Rows from block 4 of the text encoder, named by matrix and row number. Rows with one number belong to one attention dimension. Each number is 500 + 40 x the weight over the matrix's rms, rounded and kept within 0 to 999. All counts start at 0. Numbers have three digits each.
# v: attention query, key and value (stacked) (text_encoder.blocks.4.attn.qkv.weight, 768x256, the v third), inputs 64-127
# proj: attention output (text_encoder.blocks.4.attn.proj.weight, 256x256, transposed), outputs 64-127
v.69:527417463543466518518437462485511506502473535513453522510497486500452480506426489427573564521538434501398524526469481512455483447448497528508544462571467535474434497515514510484449517481469472
proj.69:554541533452451482459490490472583461576435439521521555497554444506426550448459488493466471588491546522502523524469546471484454498510480462469487559477524509461514505458470461497538520468518492
v.70:434563468520491436524628469496457529529530482453533493582508564452573501474472535516543501454516440524546508513437488479483466433510461512479466423507500490472513505541499606515557485453564456
proj.70:511456572539576534461446519495415508446524513547528479510477515551447467557505596474457502449501468492477490545534467480442545520490514503547482469447511472516505510513521469467523489518489475
v.71:511500551504502497479469466476481620515438514550501563490456563432580507514479526526530464592514489447483535532542558443435452482484456445459549445612557483487485495415531499534455426528543494
proj.71:426477467516515467453461534459481532573552419514438479483534452533533554505498425526572453490455532475550508480554485487484469496460531549417543438448434496495463534480507511477536536495444465
v.72:526459502452568419522491519485462545480546471421499497511512544448539457589431453466513483490425495502477504507498535469534452482576513493559562538477498449475522507537500523579546533581441488
proj.72:449505465487409549501505538491404498478565529442462492445488424520525488441486468409491576479497490519586440541434504463567516493458477548492475444442576577504454480450465532520521563490476520
v.73:468455437472475499549490453518458492455478530482513477510481457470495517545431425455457486448500587545446480466512510504526468455562564570499484527485543483540573525415552558527526523437520463
proj.73:548435625529460447533469546471438524502507537482488442500493508496517458460550516404451577558448477425536594515457402459464536568454482493503509448464508508465492514569402482530521472568596546
v.74:499499554490476531514529493489534460509432482528478537514542497500538581486517479461540474504517530460548491538513504511520441483448474525576488508503509513495527490461540498441483469484445548
proj.74:507434531532458510564490542471540533588506500469413550450518531494442437480531526559469524573526503544481500526502541556530472503566497469450565536499517426462437522528490559489488549480525578
v.75:478488476600538493593570590519545477454541451472469492563497501490532538515511507458550531515436505453562450491484518470516520502506542534488438527465480467540541438501484498500447403464516521
proj.75:419532465404532542496527456466552512410556535536501528475522488492551451554496518560472531498439428455486536483520441472457495448552474590441488465580477472486510571577518487512483506448471427
v.76:527578503497486495472430520477533577501453475547505448502499478509425543448498495472533509468541541483520516499488483462468469510513407505437506531481466550455505391493567492462484552497507494
proj.76:460542566519518551516590500578525514540559487411502515531548561508436475495573468578478514509546428479495573538502488491497465502510559520490389491512460425529530522484463524495473483461485492
v.77:456474521470524463583526477445453499515395541557570463508545531500554418521511509528429539579519536531509499567486525546513505519506431601454474502460524428573610445489456503510479584499508548
proj.77:492521550512577474567487476476534463427538463537441460532571534473422494458541547419460495505478465555485479555483504449484472521515512500444522501443372451429463513533446460471487499517507512
v.78:509489537523486515466527450520497556500549544562495388540479475513511509541518523518581522495457467439488476540514573456542506489440514502491495479461509424524537445499481500464467432490487437
proj.78:480525487454463478450505476482520444491520491538525586511460423566522428503450552540579467510529484515510563476531516532481448568509469473468478445571545469456413524548505543485530499459503456
v.79:589589520571520504525534458480469457509522538523483534473497480478403510529498544504466446576503426562530504534488500564521465488445479498449499543530428535454503481505494548516493533525504483
proj.79:510525519444533514445499508545548543460495510517541520528568424500492510520487566515494483502500515441456466512536558467519542510537503447505603478478508529551468480469501507523488548506456484
v.80:530483464615487529515515470523503516534515583526533520490511447549450497470534536443477460465560405490459538466496446458494514485487417533444557532567502446437440488503470439469470501485535475
proj.80:425503502497503562492481469450552502559468499513493528572554506548469532467571505505531522553561514458497408513498430510499523580493477446564424503532450572462547406554496471446504438462427501
v.81:489454472500529638449482459506484509475468494513503489566473458540516506555454473542514538462444465452485491492511425439488452551398475506471443516477519517438404501512552463526520491505463486
proj.81:505499556456361542432482511513540555444496460484490558495460419427571497509544496477479481527481518505484455467545550493485438534518422442546436521492548489456453512488480499439491540507609465
v.82:521469488498497568417493582493486548521472445483529478504622457457513551515519537462517502511495485446523479453517513491410582501459482468495543512546471535597535514488596506453450547490496471
proj.82:494480538495545452496491433500509505493527459465506493469528542506498391506514444583557450615415524488487581530466451580608428504489485443422484495473437401555493554504505505482499435475477502
v.83:506580520482535503426525521466448468552506536468487461467501467476574496465463527507556505524490542448536552525546474460557444500496527458527456448502531478471551527511468484505473532495456525
proj.83:484435488503462520528509486480507483371493520517572557517420448523494475505507476452475485562448508567518499521520511611469467451480495470500534523495467531503437474515547552452518448511457501
v.84:464530458504504528471501553448493505482494479496528472478506470512510547508436423499450534491560476495568495463485429503575574492519523446473502451439519501457481562409431576510480579526449539
proj.84:512497518445446456422512437543436519477464534455499563465502407440484565450502525530544427527554527493470451475496503571449484485453545565571482550543518480568501392516577484541427518514538481
v.85:520525472492522491487454485459434516466486434568415534493452518497548526525500497433550534542464526485515538529432499530515458511575528482484479591452424514518548550555512565504507507504497504
proj.85:502531550417500533508527526538485469534512585476487529553556483396484528548473467488410497466549419480451482504518505500505490515542388505524511455467511435496446519508498482542487572511512513
v.86:539529480451471536455532520475502551524471467531478440455530546556464440511420451525577511496532523498545551585509468513457441505501471475503512493566489417458457529542577485525462402491431500
proj.86:517399498533549518525556385516418445464525585503565593489473473500505548532498452525487392492493486449433450485487505555520535431527510535485481510382467431491467410447456528494498469453513564
v.87:500520471520478507486508436487502501576501574450567474519425506507555521467496501530511485445540502528507530480534514515502535496479490448532450508525530528442516528530478489489553574475520420
proj.87:417444561545519473511475490410575463384523419467385467552475545598510359503514533601524513532504526500521500490456421460541485449444569530487505504535494500549483521478520498511433455551404533
v.88:552496568508585455493509488497489432540474498528490489510549503518505530544543436552510477440384574520525474497549490502530533514495455469469496501435491511493630519461493504522570526471528481
proj.88:480473476479524515516526498449541505480528507517548426508429577407547435528484478452398558540509503448456544423493585439502471509497532509441583498581486531514486546438482582498513455582526438
v.89:476516486526474417517470462546524507491540582435554468460473508481539518482445498503526392545482468537460481543421447542459447545502538613437432554467502577469516417483466500553435579574516511
proj.89:573511445523498479539551459532442465485510565549529463563553511553508542457519537441434569431458475459524515509524546481489580455511496461536473522494514487454552511528526473516503447521495461
v.90:539532533480469499491541530533471547474534431520454516437497509478459526503464467513551430488463465456478528464531473578492481514572498509479473527447510508492498499506498483521493476446520476
proj.90:486444489548478508508543502481459458554479501473483512554442501534521527471552474499561536480608531568501507499495524513520530434514506550556470496554527541478514465468525509539495498528425530
v.91:528506541531487451495553472527411550475482558508444492514547528567494500508480540543485552622557487511431515499491518503561470466485515493480525473485536458498488505526572426501507529489487497
proj.91:474547416559506512515484527497454442491405548560455544528557567476461533480513425487489506399443496515512493386502582503507530487456501539496507571496487505505449508469490535570464440531531555
v.92:490458433540423461466477536575515525493489526536536439586448446490494526488468494538533498487472514535531493531437495557442476529482475450514471454515483547619504538529491587514464481474491446
proj.92:445494497473510569493483439484495411442449428568512593500622487474488501577442522561526502538498569471465538533464553443514435491524486496560483601504483487456487548520500501453523487489530576
v.93:483520512502482475544521456502450446554551558513560500498528536485492486487455472466499540482473555525501512466512543480480514474551548541479477446506480499506521527523551482505498515485515488
proj.93:511523527502498441558482486496569560509477490545479478502420498554526521530489516514476501453533501502552494521498455463490518538493468581477525502509510503493535380483499437554513501540407533
v.94:533525599538510489423523481529428454547566495472534498552453434399541516474550482549541458484545475516514471493534450621504453513479535540535506519555513431431391510495547533416561501511590457
proj.94:488459437504443464437517544558413460525544437542415495509520520610580489553451574486487512446454524531528552539455533401446535508523460388469582507491451520565536464495509531627472473531524477
v.95:450499505503491461420534492485516465502520560509570509477442493514489524510445447474486441397509437531508522441532453526479475537555486518523468489472459495515486521468485502513422480500551492
proj.95:446434464470496525477474475448482403516494395545466477465476506493447515424565531551541524510559561468457491555454476427540508620501497462547537535576473452437504528461533543456564451514497489
v.96:504511483557467518483470500487456457467459484450511527508529483434445520501441429532518521519485550468544474500526510505514493494490511446490486577465495481533536559491457547432481440476515484
proj.96:508441477459499488517484503504455473475583510482454469453550529505503474465584485521479426520496521549500499529510433424496499532494451535501482586480466510413463559502534483513497540552516468
v.97:418502517439545498510500552486533506457550521507555453539490461575422547530490535544485490475481572491497423366513471508498511499484498574469464494533527471475446557413500455459557566521437480
proj.97:521482506535480516487502472495475488582525591502572485494517503435500460501539497461583558463548423449561559516486516491473486546581559517478462453549522479445580489552569541520508419468546477
v.98:491452447504447471542504493547502454496501495522490478514484522539534513483487516481448496495518500545510454480417547474521559543478492444487531450548469580530462486543462416539504491469493400
proj.98:500481503473474553537489438454547523467486548559482460506538469504482537466466489584517490464458497487415551551563565547487494484487516495572525517588548496543484511486538493428473558493557502
v.99:515469533474461533531458471496495582448542538518524436545508504553475545484547497430502463497521521513485437483518492486427480502431457501514486546552531582501454496455518487463462499555452461
proj.99:491502416446491501470498510555479467544514469504531497528566497461553446498492489499499553466443524467479559553457515553504455517506554505483471576525478558502463544517529496471550504471493489
v.100:499519450508467433578569503487479504538468512487422535559417547514461438579546511497488522492559523517440457501535503420536514496499509490546449552506495576520524471510505494489524470477487532
proj.100:480485551467569551478450555506514505409544472552538492511496491507553503508497459447509500575460456466400553447471479492494493510472452513466452494480509522542443521496433523497531542478525530
v.101:496540483487526447545501515503461478588557556399473472544480482495534616463509498578455485518571564484507540431525485540553452491564530511523476528464565440504525470547485535501549517491550457
proj.101:491489526599423500483493557537436492521450421570469463475494471502497463459504485488505557487606509553526482568483509438530499531522538535525501517478521530551441426400528455481537457517458576
v.102:449501417516427482518588527462551470459455484486591468535419514468532462515482530510506439504461440478462471564464571485491510517459523535517463493521542503540512527489455485527499480537583543
proj.102:536520523502547465439369490593435475464527568462448472424588421533489565498433547489520482503499384451485515470455483555502573434577498518439550510483513500521575514537562473468463524476494481
v.103:469501538486505530375543490506545478455463547509481500541450420490541522426477428497560473532465498520458549526479453457490448501464527482441505500498486490451496479487547566493489495412499463
proj.103:493455533461476535528523504511541518499494494494569459477542477504419512540519550513498431540504529453536523473507514467482454505439487481496537502551494452414473492483489527469491424521602457
v.104:503499497498519509461536469589478464551450519495483490508491406459429481453465425549483515509537541474503523480530492512506584467499450470461487532486445487527513445517489534443526554506485492
proj.104:506502528451427491494476510457500571455452552489522447473545469487498534463460526485528467508524482552453489507437544502512461536499576509543536508519468519521502535498490452488498528500470466
v.105:479545517520565486432544423483478461525582487474462444575509455527495524502459462620472547492491555494534497368449489493490527488463554432441467506478588567473481550537451556473539522492505441
proj.105:540525552502535525473569551548498546439495500510540476481430494532590464598554602450570554469464469523588512540518481488505472602440553555557520539538465527522527476473482508491531477518436482
v.106:538466486525470523458448511494501428526441496569504502443554409491415488490534508495488489547521600446489391547477496521514458473462500512542520498515556510502460525436562540498512505624526486
proj.106:488470508509503478482573487540540591535452578418468487492514475464524436507559553490468502467489525528501596431491546572522480501509559429438603519492429480488496557532519511551424544539459504
v.107:507436464529492564509509483514553508463499545464475548490463502484477492504538503514504483506567448485411524542445577482503548499495469499491518441541452598472506541416480533469502473494507548
proj.107:519590504546457532535482519490510530546463451540506553543562475532401497525528486432479435542467503483494533524486515489487535503609505482490515491436544465534414507560489481409495460449519459
v.108:427478502491516414540567489531469571487492563512477525492533544508456487503502554526579561408494527499529465482557470449489458471550491500503483434493504469474461514453489583519466557482551525
proj.108:462452567531498555518444421544531494532487532497486513477460490556451550526464529491439441552504539470423445517559493523501511559472508471486518515517559531485517489461444509540540527512448419
v.109:498487535523489447436469569466522518466596501495503515480532497552465528455482514534510452443485486469505535486511461410502522522483468543519528497455522479510477525477480575506469441529492501
proj.109:479502507515463480499470429565473437467493477431501478517422514524515476530503504536487554509507525482525539545502477536532537492490562471466423423519503534493547505431502539518506503431459503
v.110:481438497441519519457461475597487483435466490490497477523459465525575452595495530544498491460489529495529497499510515449531513577527505490519514495437550410459461443480511501507510459520474514
proj.110:466455465496503491526561485477483540562511451471536535471463551440515604543491477461435490495481422520452434465495513540455512409544531548503507449564488508493548488554490505581399522510521530
v.111:530497535535504584498419465526469537513455521481545490536554514457450443518523490540468461584475479481485464464505467456376446529411417463506502540515546519448537424443530456553500459534435469
proj.111:543561467553530422582537477519558505496475517516502493548523488557605500488466495526488485521524529544494559455481593627514496449552600525552557490488508448486403506522462507477544423462524515
v.112:575471453493475532504508453481485512476504500518535534550440509507499543509471472519466482551500440421461486502501496507511495538519497466465444477511470451487451511449539577469496478495518546
proj.112:477508472587505519538483478583525464561469521527429558506484536579530552474546490460490456511476561510483495465494503517487553520533449469432485510488519529441523456533482540542491564411477451
v.113:500519433475564573485519507604469506509509493404549472451500471511458593523466465513526492494569533488484440572508471558509537499457479556532451531519566541445522521495494505467535563529516529
proj.113:507456584539437508445431509484494512516460506573536562475545491489550503473485553470469488458468440518460463494499522471513555442591547459533566586449454484552523466483468450590502561466528517
v.114:485444561498567602486534456563517497536588485471503476527399387524511546538561518425483527503506512557531446521485503478452437573535520568523431477578552492497507437460536433443501518488402491
proj.114:478497529428448503451554498455517508495481545595470498517539558433491419473462475483525535471456401505500470526560552498505423470505520522492528468531535529507514545596492507516492514508537505
v.115:504497500496572529526513512444482497505519476479534539520514531552487517515512546474521424484539531577546539455528602488464510442480484581513497538544547583578527537505460463504488520506532523
proj.115:558541525544518459535456460513474523513431549491522572506540473559565541460526477512541533529423527413471510576491459544515515496570537519545510475519504421470535539508503506492593556481511400
v.116:464534461474516498464473492475540538509437439459511498446515457472561481455491566523467484468519439465500501547537505490475491464506517562466456513461452502442555489429494505514489562506469554
proj.116:492485546482405528570476567458501409557611519514549501481513465592421522549474497492482520529495486567571523450454518532509506415537537532547467482507507496511502506483479449517445513462609570
v.117:483540445449487518442508468475520508469447531494593481524518513539480459495525530507480504543486484494485574457527512635499506449541493478521508527463455536506525490557539568588486599472558489
proj.117:464439532539504443538400474448496560527499425478523522503504551483480498495478507561445498488586534533514472505441505450482559518446468556412499471491449449473466485395465447475535457465474568
v.118:454368501484540518444468474464529502469564499533492491447438447555505484478544472520531495520481465536536467531481550478478436478512522500555549524462541538596459507508460521505487504513534374
proj.118:513439530441529549532537474502541427455510429510548457492489506513467445552488487503494509559446544476503554461514492484511558503493487407556498526565496535460584509448520567514524421525489568
v.119:488552557548527525463494478490477518495430470528501537542603510471471490437566564508483466499413507461473498500476471480511504441447461512485474507511437494541533468422533571553489466551445513
proj.119:558532465464517482534500542595443500501502530464571487538508457493435472543485577441492565505552567544460496437498517449522470499523545527479576457523491592474413476584453496513421534426561562
v.120:533479476504518429554532498523587475444527591501449514465531479494499544436585452470449511551444485505442559477524501528507506484515467529506515445505536516431488498449536503498436536574454492
proj.120:524517470486439430456467466407544518532503498478548487585501522511483520441477479519480528540576469576573411534526490509531566545434535535455505550581512503519510450494516429574492505510484480
v.121:492497509562482453506493471552531463472454521431437524484471477524479466542507475534422486498446486524545444418526464454474546506544505486473436541479476466435492509514450499516513474453475530
proj.121:476517460416473580538565546481563509459521522491497475485473511495521482522569480508504567456526523489463468494492534451509540554497523540583479539482530581492549491498523522545468461504466436
v.122:496518492514545526431542543532523501543542499486511506496559530602467474481512496539477563560526476476517397433517554484524545499460509524453437519493520483540502515457469483510532541559437495
proj.122:449480534534500448508420488556457526513425506521484500483509516415529471555515488446523475367448603510457535525485537493520491512466549450491577506544511522480504554564441533519503481491591544
v.123:527421497536517413528507536476510510526443532529480489517483390548524496575473464478451453506442522533486516526514522570533522496472489555551498488462464532506510514515565442472517475493472433
proj.123:484474512446463519471562512491558553501565546485513446524523473409517506408504492471532537564455515512513502454512475444507434532480486517481484492567550499510478498483514488469534541550560499
v.124:558539584453499513466531517551486486494591483490509504546507463526494595502495497544499476455429483523444486470514415538562540492532493458471464536489485449439527518473511524524558494474445473
proj.124:486417464479451493482562527497564492482501486511517475500457472460552506479516530497480496489537534532491448474528553473495452499451518500515552601562423542467481441524510575491509462510431494
v.125:552485517503461505479451460457553492468515483548399578476475537508480602523518461447533479556521482558557533568443471550510429546436540523561451529444537508498484459484614509438466480457517550
proj.125:483576448493614447533556467552549463556406530545550431500482494480527509516454451493479488477521527463422468528480523536489495474495454483472560557502476508471413552532458465490509500498461537
v.126:424520504480504468460577532515548527462442583526480547482441515531500466504494506510519584537514529491493559520565497481478458499541499501465604535469511466540531511519564495515496511501510546
proj.126:446492483481503556482479436454494509510593472519545454524407462493498524549461397487490441508546494515530431469484496468489591524473486505457471492474487472428438472487476498449491403535452451
v.127:475559533541525429457565534555513411515490511560590526433477556406541538533526496460563507516469450476541524493453507493483459444512488531455530473492496481543504528491455559531421477517566502
proj.127:499440493418550574608481476488439536521462509523471531464496556525416530471524565511426482451544462526527516557562500441468515540535528465485479522454535537420468518552457515472431421462496458
v.128:535498516522541449508457491515540491499515541474460420613440502519515501496539487526478584512483456527603525481481502509546489493466468524504506518494529532511525378484477467469491478494465462
proj.128:508509492521554489491507489479486464528477414470497503506549508471426517441499489483459464499508451451459485522485504580524480442494562549450488539530509505544454487614549480446496489540512586
v.129:516551513468478425498453509481505424481524429509564476532477516493531495477510482562560507550472537503504427540480412516524489578490496535488512524482522546513519475508473473543496482509491449
proj.129:486558509483489501533546522470512535564484500486500516501554440527483454554512456497501505513517523497452505432474515494527520460489491495536535531533465473524490524551550476490437552466496494
v.130:452455500464576548521496473535495535476549473468427522454503512452466482509507519545551470515499562526488545485549558505553513512491422517542460524471473450490554546500472548479494477524537491
proj.130:487536562508511477535515520486549482519494560601481442488507478503442529493476525472454487542557452440493503460498465524538519504486553492566556532507489485498498444516503571478512552499516529
v.131:503486415463503514500445430539474472515468579439516532524445476498578588522460497494495536491496464544435482526506466593492562571493487480489521469479466445447501450448499531516578571526416480
proj.131:571499517479490476496477489507554501494491379468439487493527497455570457587491483432486486542518459455499464467450509531533521445508460541479490517549546528578549586515487461455427456388529518
v.132:528466465497473486472438562514489515526491527537453484451540500515461467565489554563399436539532527514460537508479492582477492505539422530529552473461576535533521587521480457506541458477536496
proj.132:528545506521559585554582465406492486438538480442482442549457454536514473485522455514509509531481468506535438489487459442539453509505522517507524468439496435416424386523454522506460531518515473
v.133:443518512509515563458492499469508491414432522466448508537487445549512454515499465520433496543501473489552527407496472457579544449428521488565546480454490458563487496530532478576448473486536478
proj.133:526499440521553478532483489532422488483512455496508524483498443536469521533485422448515454521468523489511469522536511522436542552532508473482482481484413499453580495437526520479565495528573582
v.134:482550552532510447464511528432524541532534492505486409512450486406534518529487509531550477485533516465522513447530514481548467499513537535524481481468521457522474489529514465526534518506500396
proj.134:486512556448548530540513549477460468505505444499515468554454494493478451495591487486481507519485509544497513526501473490547465504512487550483484556519513442499523491482470503486456524415468560
v.135:472465509575538489575472485542504426523440413518488477537513515466486549511471497562472460541476551522532562514512513542530557477499350563486556466478456537497485483469440510493521496512535493
proj.135:466540448503465508479524487516459534478541473491450482521456487531478503511565542516501505517505448523485493523518473532509545536531482380530527511520432469440482466521482564500483443607452466
v.136:517536571484495501497422535461518549506539492428471493471540505444509477504520536527493512493441479546527461505534468579417444512513511522427514571502503522537514485508497534499542484550565488
proj.136:530558463499497494551503492513546498540489535496535485542458486448472462441538497528468525507494443538496496477511464493537490512459535511475524515503511516568560465483432521558506496501427527
v.137:480523543485501474468501486570511485530515426468556557472495464525515529419568511432538499533496461456566460468421415472507503540434438479548507489509503522458471532437512501465611525502491496
proj.137:530513565527495482506511483491534502515428483519393538520480482538542499567469529532533517413452497483517570472508494508461468503483515488455538567571550519466503507494500471428473495488504502
v.138:527535524580402567482476500528548523462537454497460504549541556538595442437541494534499529445526484504493485512441522426541559536479403510476521497546502580504507535512501563560532598499491513
proj.138:466494396519516499569440421532515411546417510480497545529543477531488541560491492496501468568531514533577482504473495497494436502481556524465492595600534530531609422438542469481517442569502470
v.139:509477453465451486482504514471486518529493548480432475494540585482553512534536519530455549547510568574506459523534509534521467518521555577451490534497492517495567503500457555503445490528473505
proj.139:455528490511444533484494475485523464500569496448550488541466547531520476550485520513520403500504479445527549409403530484509488461523464493550552454481461490600482521476512496495573470574432489
v.140:540516503521482446488516546495469433574580441485532449570477485555519514470500493475546550505522498487513491560544482499500552579493513432550464464442556512498537405521507524521508488489534445
proj.140:529505545472468508542586530485500541507393468481449502471526515473406462586570543497472463532501513490535564545519492568495490500469499533491457578498473554517485501544502534493425466509486530
v.141:591443493418501438427543488514492552501564479477572474533450479459557419463519532519488541443535539459474520588531450445468497541485437466549515477528593525499513507451517535494556479523463481
proj.141:498504527491512488539538600470516453518467507516455547469497508541449512516544473489495494517514493562524483519491516485514531499459527516536491490494405515546520477497522493560408536535493429
v.142:499574471542430518500513457416507577462480546506533519518543515569503477458511499494466490462454444512459485546449490491483503455486528452447584506458494549517520556539448500546521504517533434
proj.142:521506482534506478441551558540495457543424525497448476556480515537533488498522508483554492430543493539446564495559513457417455491464511568525505523531503477500549495416511433461537496483454505
v.143:545571554534507502529436502417535578553464508513419570546522587377431497576423502572502540542469479560517477485439584523467536523463501450493577560529555503477476484463546467513462517528507554
proj.143:507523438488463539534449495516465449529441526460524390467490480537495526440548517507553495478527567481482491536517521423588389466496461490555459503566557492522524542585490485502482508486498459
v.144:480554534474554487554499534496537471507594493529461496570497522577433578518462513530488548521530425421477491511477503450544481501487458387489522461502484552495509492532425514522496513523498532
proj.144:415608520494432416463527476540428508547470484454494470508446486482493535493447473524539542476557482492474479428532576540528521570504472556510470567485461552443591516492551544512502583510477528
v.145:556451491450469525426494550490482478508525428483468442500476531537484576535485436542551521501459551511474436539536490488458439405480613451471554460463489510592535531571444512575389535461565502
proj.145:529454476521498491537437539520542515451464568493542573517532434504499529544431492464422515532474447496425498472438447568453524480579472581540587475459500528582505464537566481524569494601560566
v.146:523470479501500480455534497572477503533529518428456435445427513469556499516498510432513544459543573504450485532491523543524495525520606469543513558506542432467545491483503476509542432499502464
proj.146:496464509438500507504516443478482517466461472549471502522557517475486533543487504506497513582491508456553537545451526454457478391491481498531509527477475499508501505502531558465522473442471437
v.147:549504530521433557507439570458459457479562439481440483476559513524477515536442539556475494507586569493504503527532531434509553479453511481519502486566519505486522516587452535493547458518549530
proj.147:550528494525522557466416474556542497559541501546551411547456523496516548443466534521519553480522443483507511439500484475508445571582477483535512558514463506434474444500517503502486480476403478
v.148:430520518464533504517438463513477501508516418556488559439525495436435503465474424509512487525590459485465601529519490524520514551446533518498501573569523480480489507526478489532482432541414548
proj.148:511570490494469449467478522606391401515514470559507431474535589592584544490509488529494572467466550509509481491525520477513461515525471468460508454559500496486534496510516475554494464442479475
v.149:478525481545519498463530528481507533512531569592477526478478480489468558438482427427526455480449517549533485534484546448538458415437504373460565483527472450520486484510434495476531423457490397
proj.149:570617524489477478506543477500520530508493537428463493546540547460449556463499459416506513454455521463487482479571491462510450516490515494487483564547464530481458476510520518516516475517478500
v.150:497460487490506434507481444508507566475487472486545482569476461537516490520454542513559525525454466549480546504507470435463478453528448526490537418444412488503442476522499561542458522430493483
proj.150:552537534565425494491540539505549517468459445442447514527447426453514489543473507507492535488490515433522477495484530607482519467484525450578485484526492540543517519512495431506562487481505566
v.151:514526463508533493510502538480562550412481566477488499499559546491502502514524581526519479528539566505489556459516547457509555480489507472494483483513547470468507500497501460527505521491496514
proj.151:466545482499449533462472463489529474522529509466500468512472506495552538488476522458502477448542530458464505520525504440534487538511503511493490499500515542505528538503456499505492501507485476
v.152:564539462533451532486561481507450527460516516503494495495576509489525590506482446567548465525504504485479497510494492588529416516526494519569503485524438493495463453481447475509488549459543513
proj.152:567429508463522552495442482473516470481563544476532539471450507504457458494510595488480477473554417531498490505494490441502476598506525505547488515494504514534500571487540475479528544488528479
v.153:484511500511487540530465470478468478511563553551480546440521418557471559497491557482512490521497492504471513531572472501500575546544491549468507450496487428566409473500463555529505532455431510
proj.153:464500481531410507479474552635404471437491504553492501533528528481540525485509498477430529526468455597475556496515527471489566561541556458549522474559488527446536575500552473479448577462530557
v.154:536469531479597527479523455438427519552573539446532471509475526412519545505433508529477499491500512579535452511480564479553444460548486542486529563441524471552544494458480569548525540471501466
proj.154:527484506444430487495509598484441416413488567545568609483528463470559510479507516532506499531443507464511568475487535519633520563441534543474570481511467543520520481547485461559506523416474525
v.155:454452379508444522564494455460488528472432526508504505459479500527520474494467481504444574503452546523500512519500524612555500521540559566490430494477506502538537515481471433558455526523478524
proj.155:550463532456555517443446499517505450472552434479528537524488498455524449507522451521511441500535496441502502508488502472505518463465525508565565566477497519542511429509506494519554478377476543
v.156:453468560535470438525430503448479519475488596530498525470456410443431476486515539529543525516522516487596488460416486492464418546511487522438538528565551488513457503438517432488464406548453528
proj.156:546483460531430534509555557487506533455463465488487465511488549533505531502470455529474406509526503541430427527565518497479502510484515505581555470488540439482565471586460486512508518480474521
v.157:549460448489535494537575463507502508506546457506443489474537513523484442415512476596481523515478562548516492499477516434526483529541504548528497561474518477481543500507494545542459598587592514
proj.157:544550518496506517469439546497460489493542605599528488527529480456466495409444493544445503410454450455480488440474505472570440497512522459423454473551521518554451487514553438447494546525490494
v.158:506547576553561529521469473505486541495493506447582432499473467533483488480450514451446490444499435517559500408486496438429547550435535507454548447514495510527507450451464446504454504471494517
proj.158:457453486521500417529500581452534519517440518520563515539510504486514446500533540465607505504463567533457476540459488551516534443457463535484502465534508485509437448512555489484465536485482512
v.159:498521529479513503511401516490535454400607498446536407488468450618495604536482456537521525536501472537542477532494425522504520465536511542511459428561528530499511460533454504450534483512535594
proj.159:459510528533442509547510494538471524506535429483555524471551489499550493461563508480467481465529525455467490456488556527442517459481452449438476493543481502459448458528530486502507464527490532
v.160:414552375474502471484559498511544418546558574463511487482459457488488541530451455517512537493463508514507563516560516517463564505571526528514473488488464483487539444457496503589525536515533466
proj.160:453486519500460486429489503528555495492495392549477489503506453502560484482548483446521438451482466498507430531592555505499525525484461543555461484484486534480574542562469598514452472436505442
v.161:549551544500530423506561456379550490468473539612503522516513453489452476464487502501574435528493498518395556518516470534502451483480410496468598600510480487494442492501483418488428524569488429
proj.161:543478517460459501418497576467420558517591481448454468442506530485508509449540509536504522500477431533511440572557480520565468572542486491500491500556465513463525553521554527495528583515499572
v.162:533502549530433493438505564461468479540545361574505511493504461512531488564494530498591542549487510499481451582451571614465433597482501457537419520496518534509480476579441515505489508425521435
proj.162:455503512449473523565501510495558493509472502486484525502433498536459478527443507423480588536440441431454534515450432472496520532473631545497531539478504477515602496510465451480512537497522522
v.163:538458558489566489510488467534513476550490476416480581466518573452561497535526561460509517483529446499440474479476556517552561457542472477481595497485474498463517557511434485513475545550472526
proj.163:508539440466491532527461580509511441426525564571477546534504468524466552444540459538562483538587557485504542525481515459531443587468469466479495510592495488526452448506548441527493524463507534
v.164:538442542493540486488458411466532498539476472524530560505566539455532523392496523516478434501546480421491565616511573489539455477497458482541487453495515458491426499513453498427494461492499487
proj.164:516578425490474461588483546561479503482617495528500524469523499493463573561498538417460509514460505535532462510567428499496499528483475454576429453473522498514510442462557474516457517615427584
v.165:487456543471462514498420559541485521510437510485519479481512522522517533486436507456523509507418491526561463495540456494440432493525503448545492480450514452454467518482505556455458494448498536
proj.165:441477479522596532558555478502512515497487510536464554518427476504577544467548572494455509543532531476472534522421536550469449459516593463520522495518626480552408507523491491539509547533546509
v.166:487496489521526531519491469556510455560587487507489480473517434507564580452462474515455590493486475485474481614539543550509549463499538486463491408475471519522540580441519519490479531508484497
proj.166:508518439458557474559422552586445485487504496542530513562492545465455523471535577428443475580526529502460477517487436458522535505476512551523505546494539537572531522567512523573594474460477536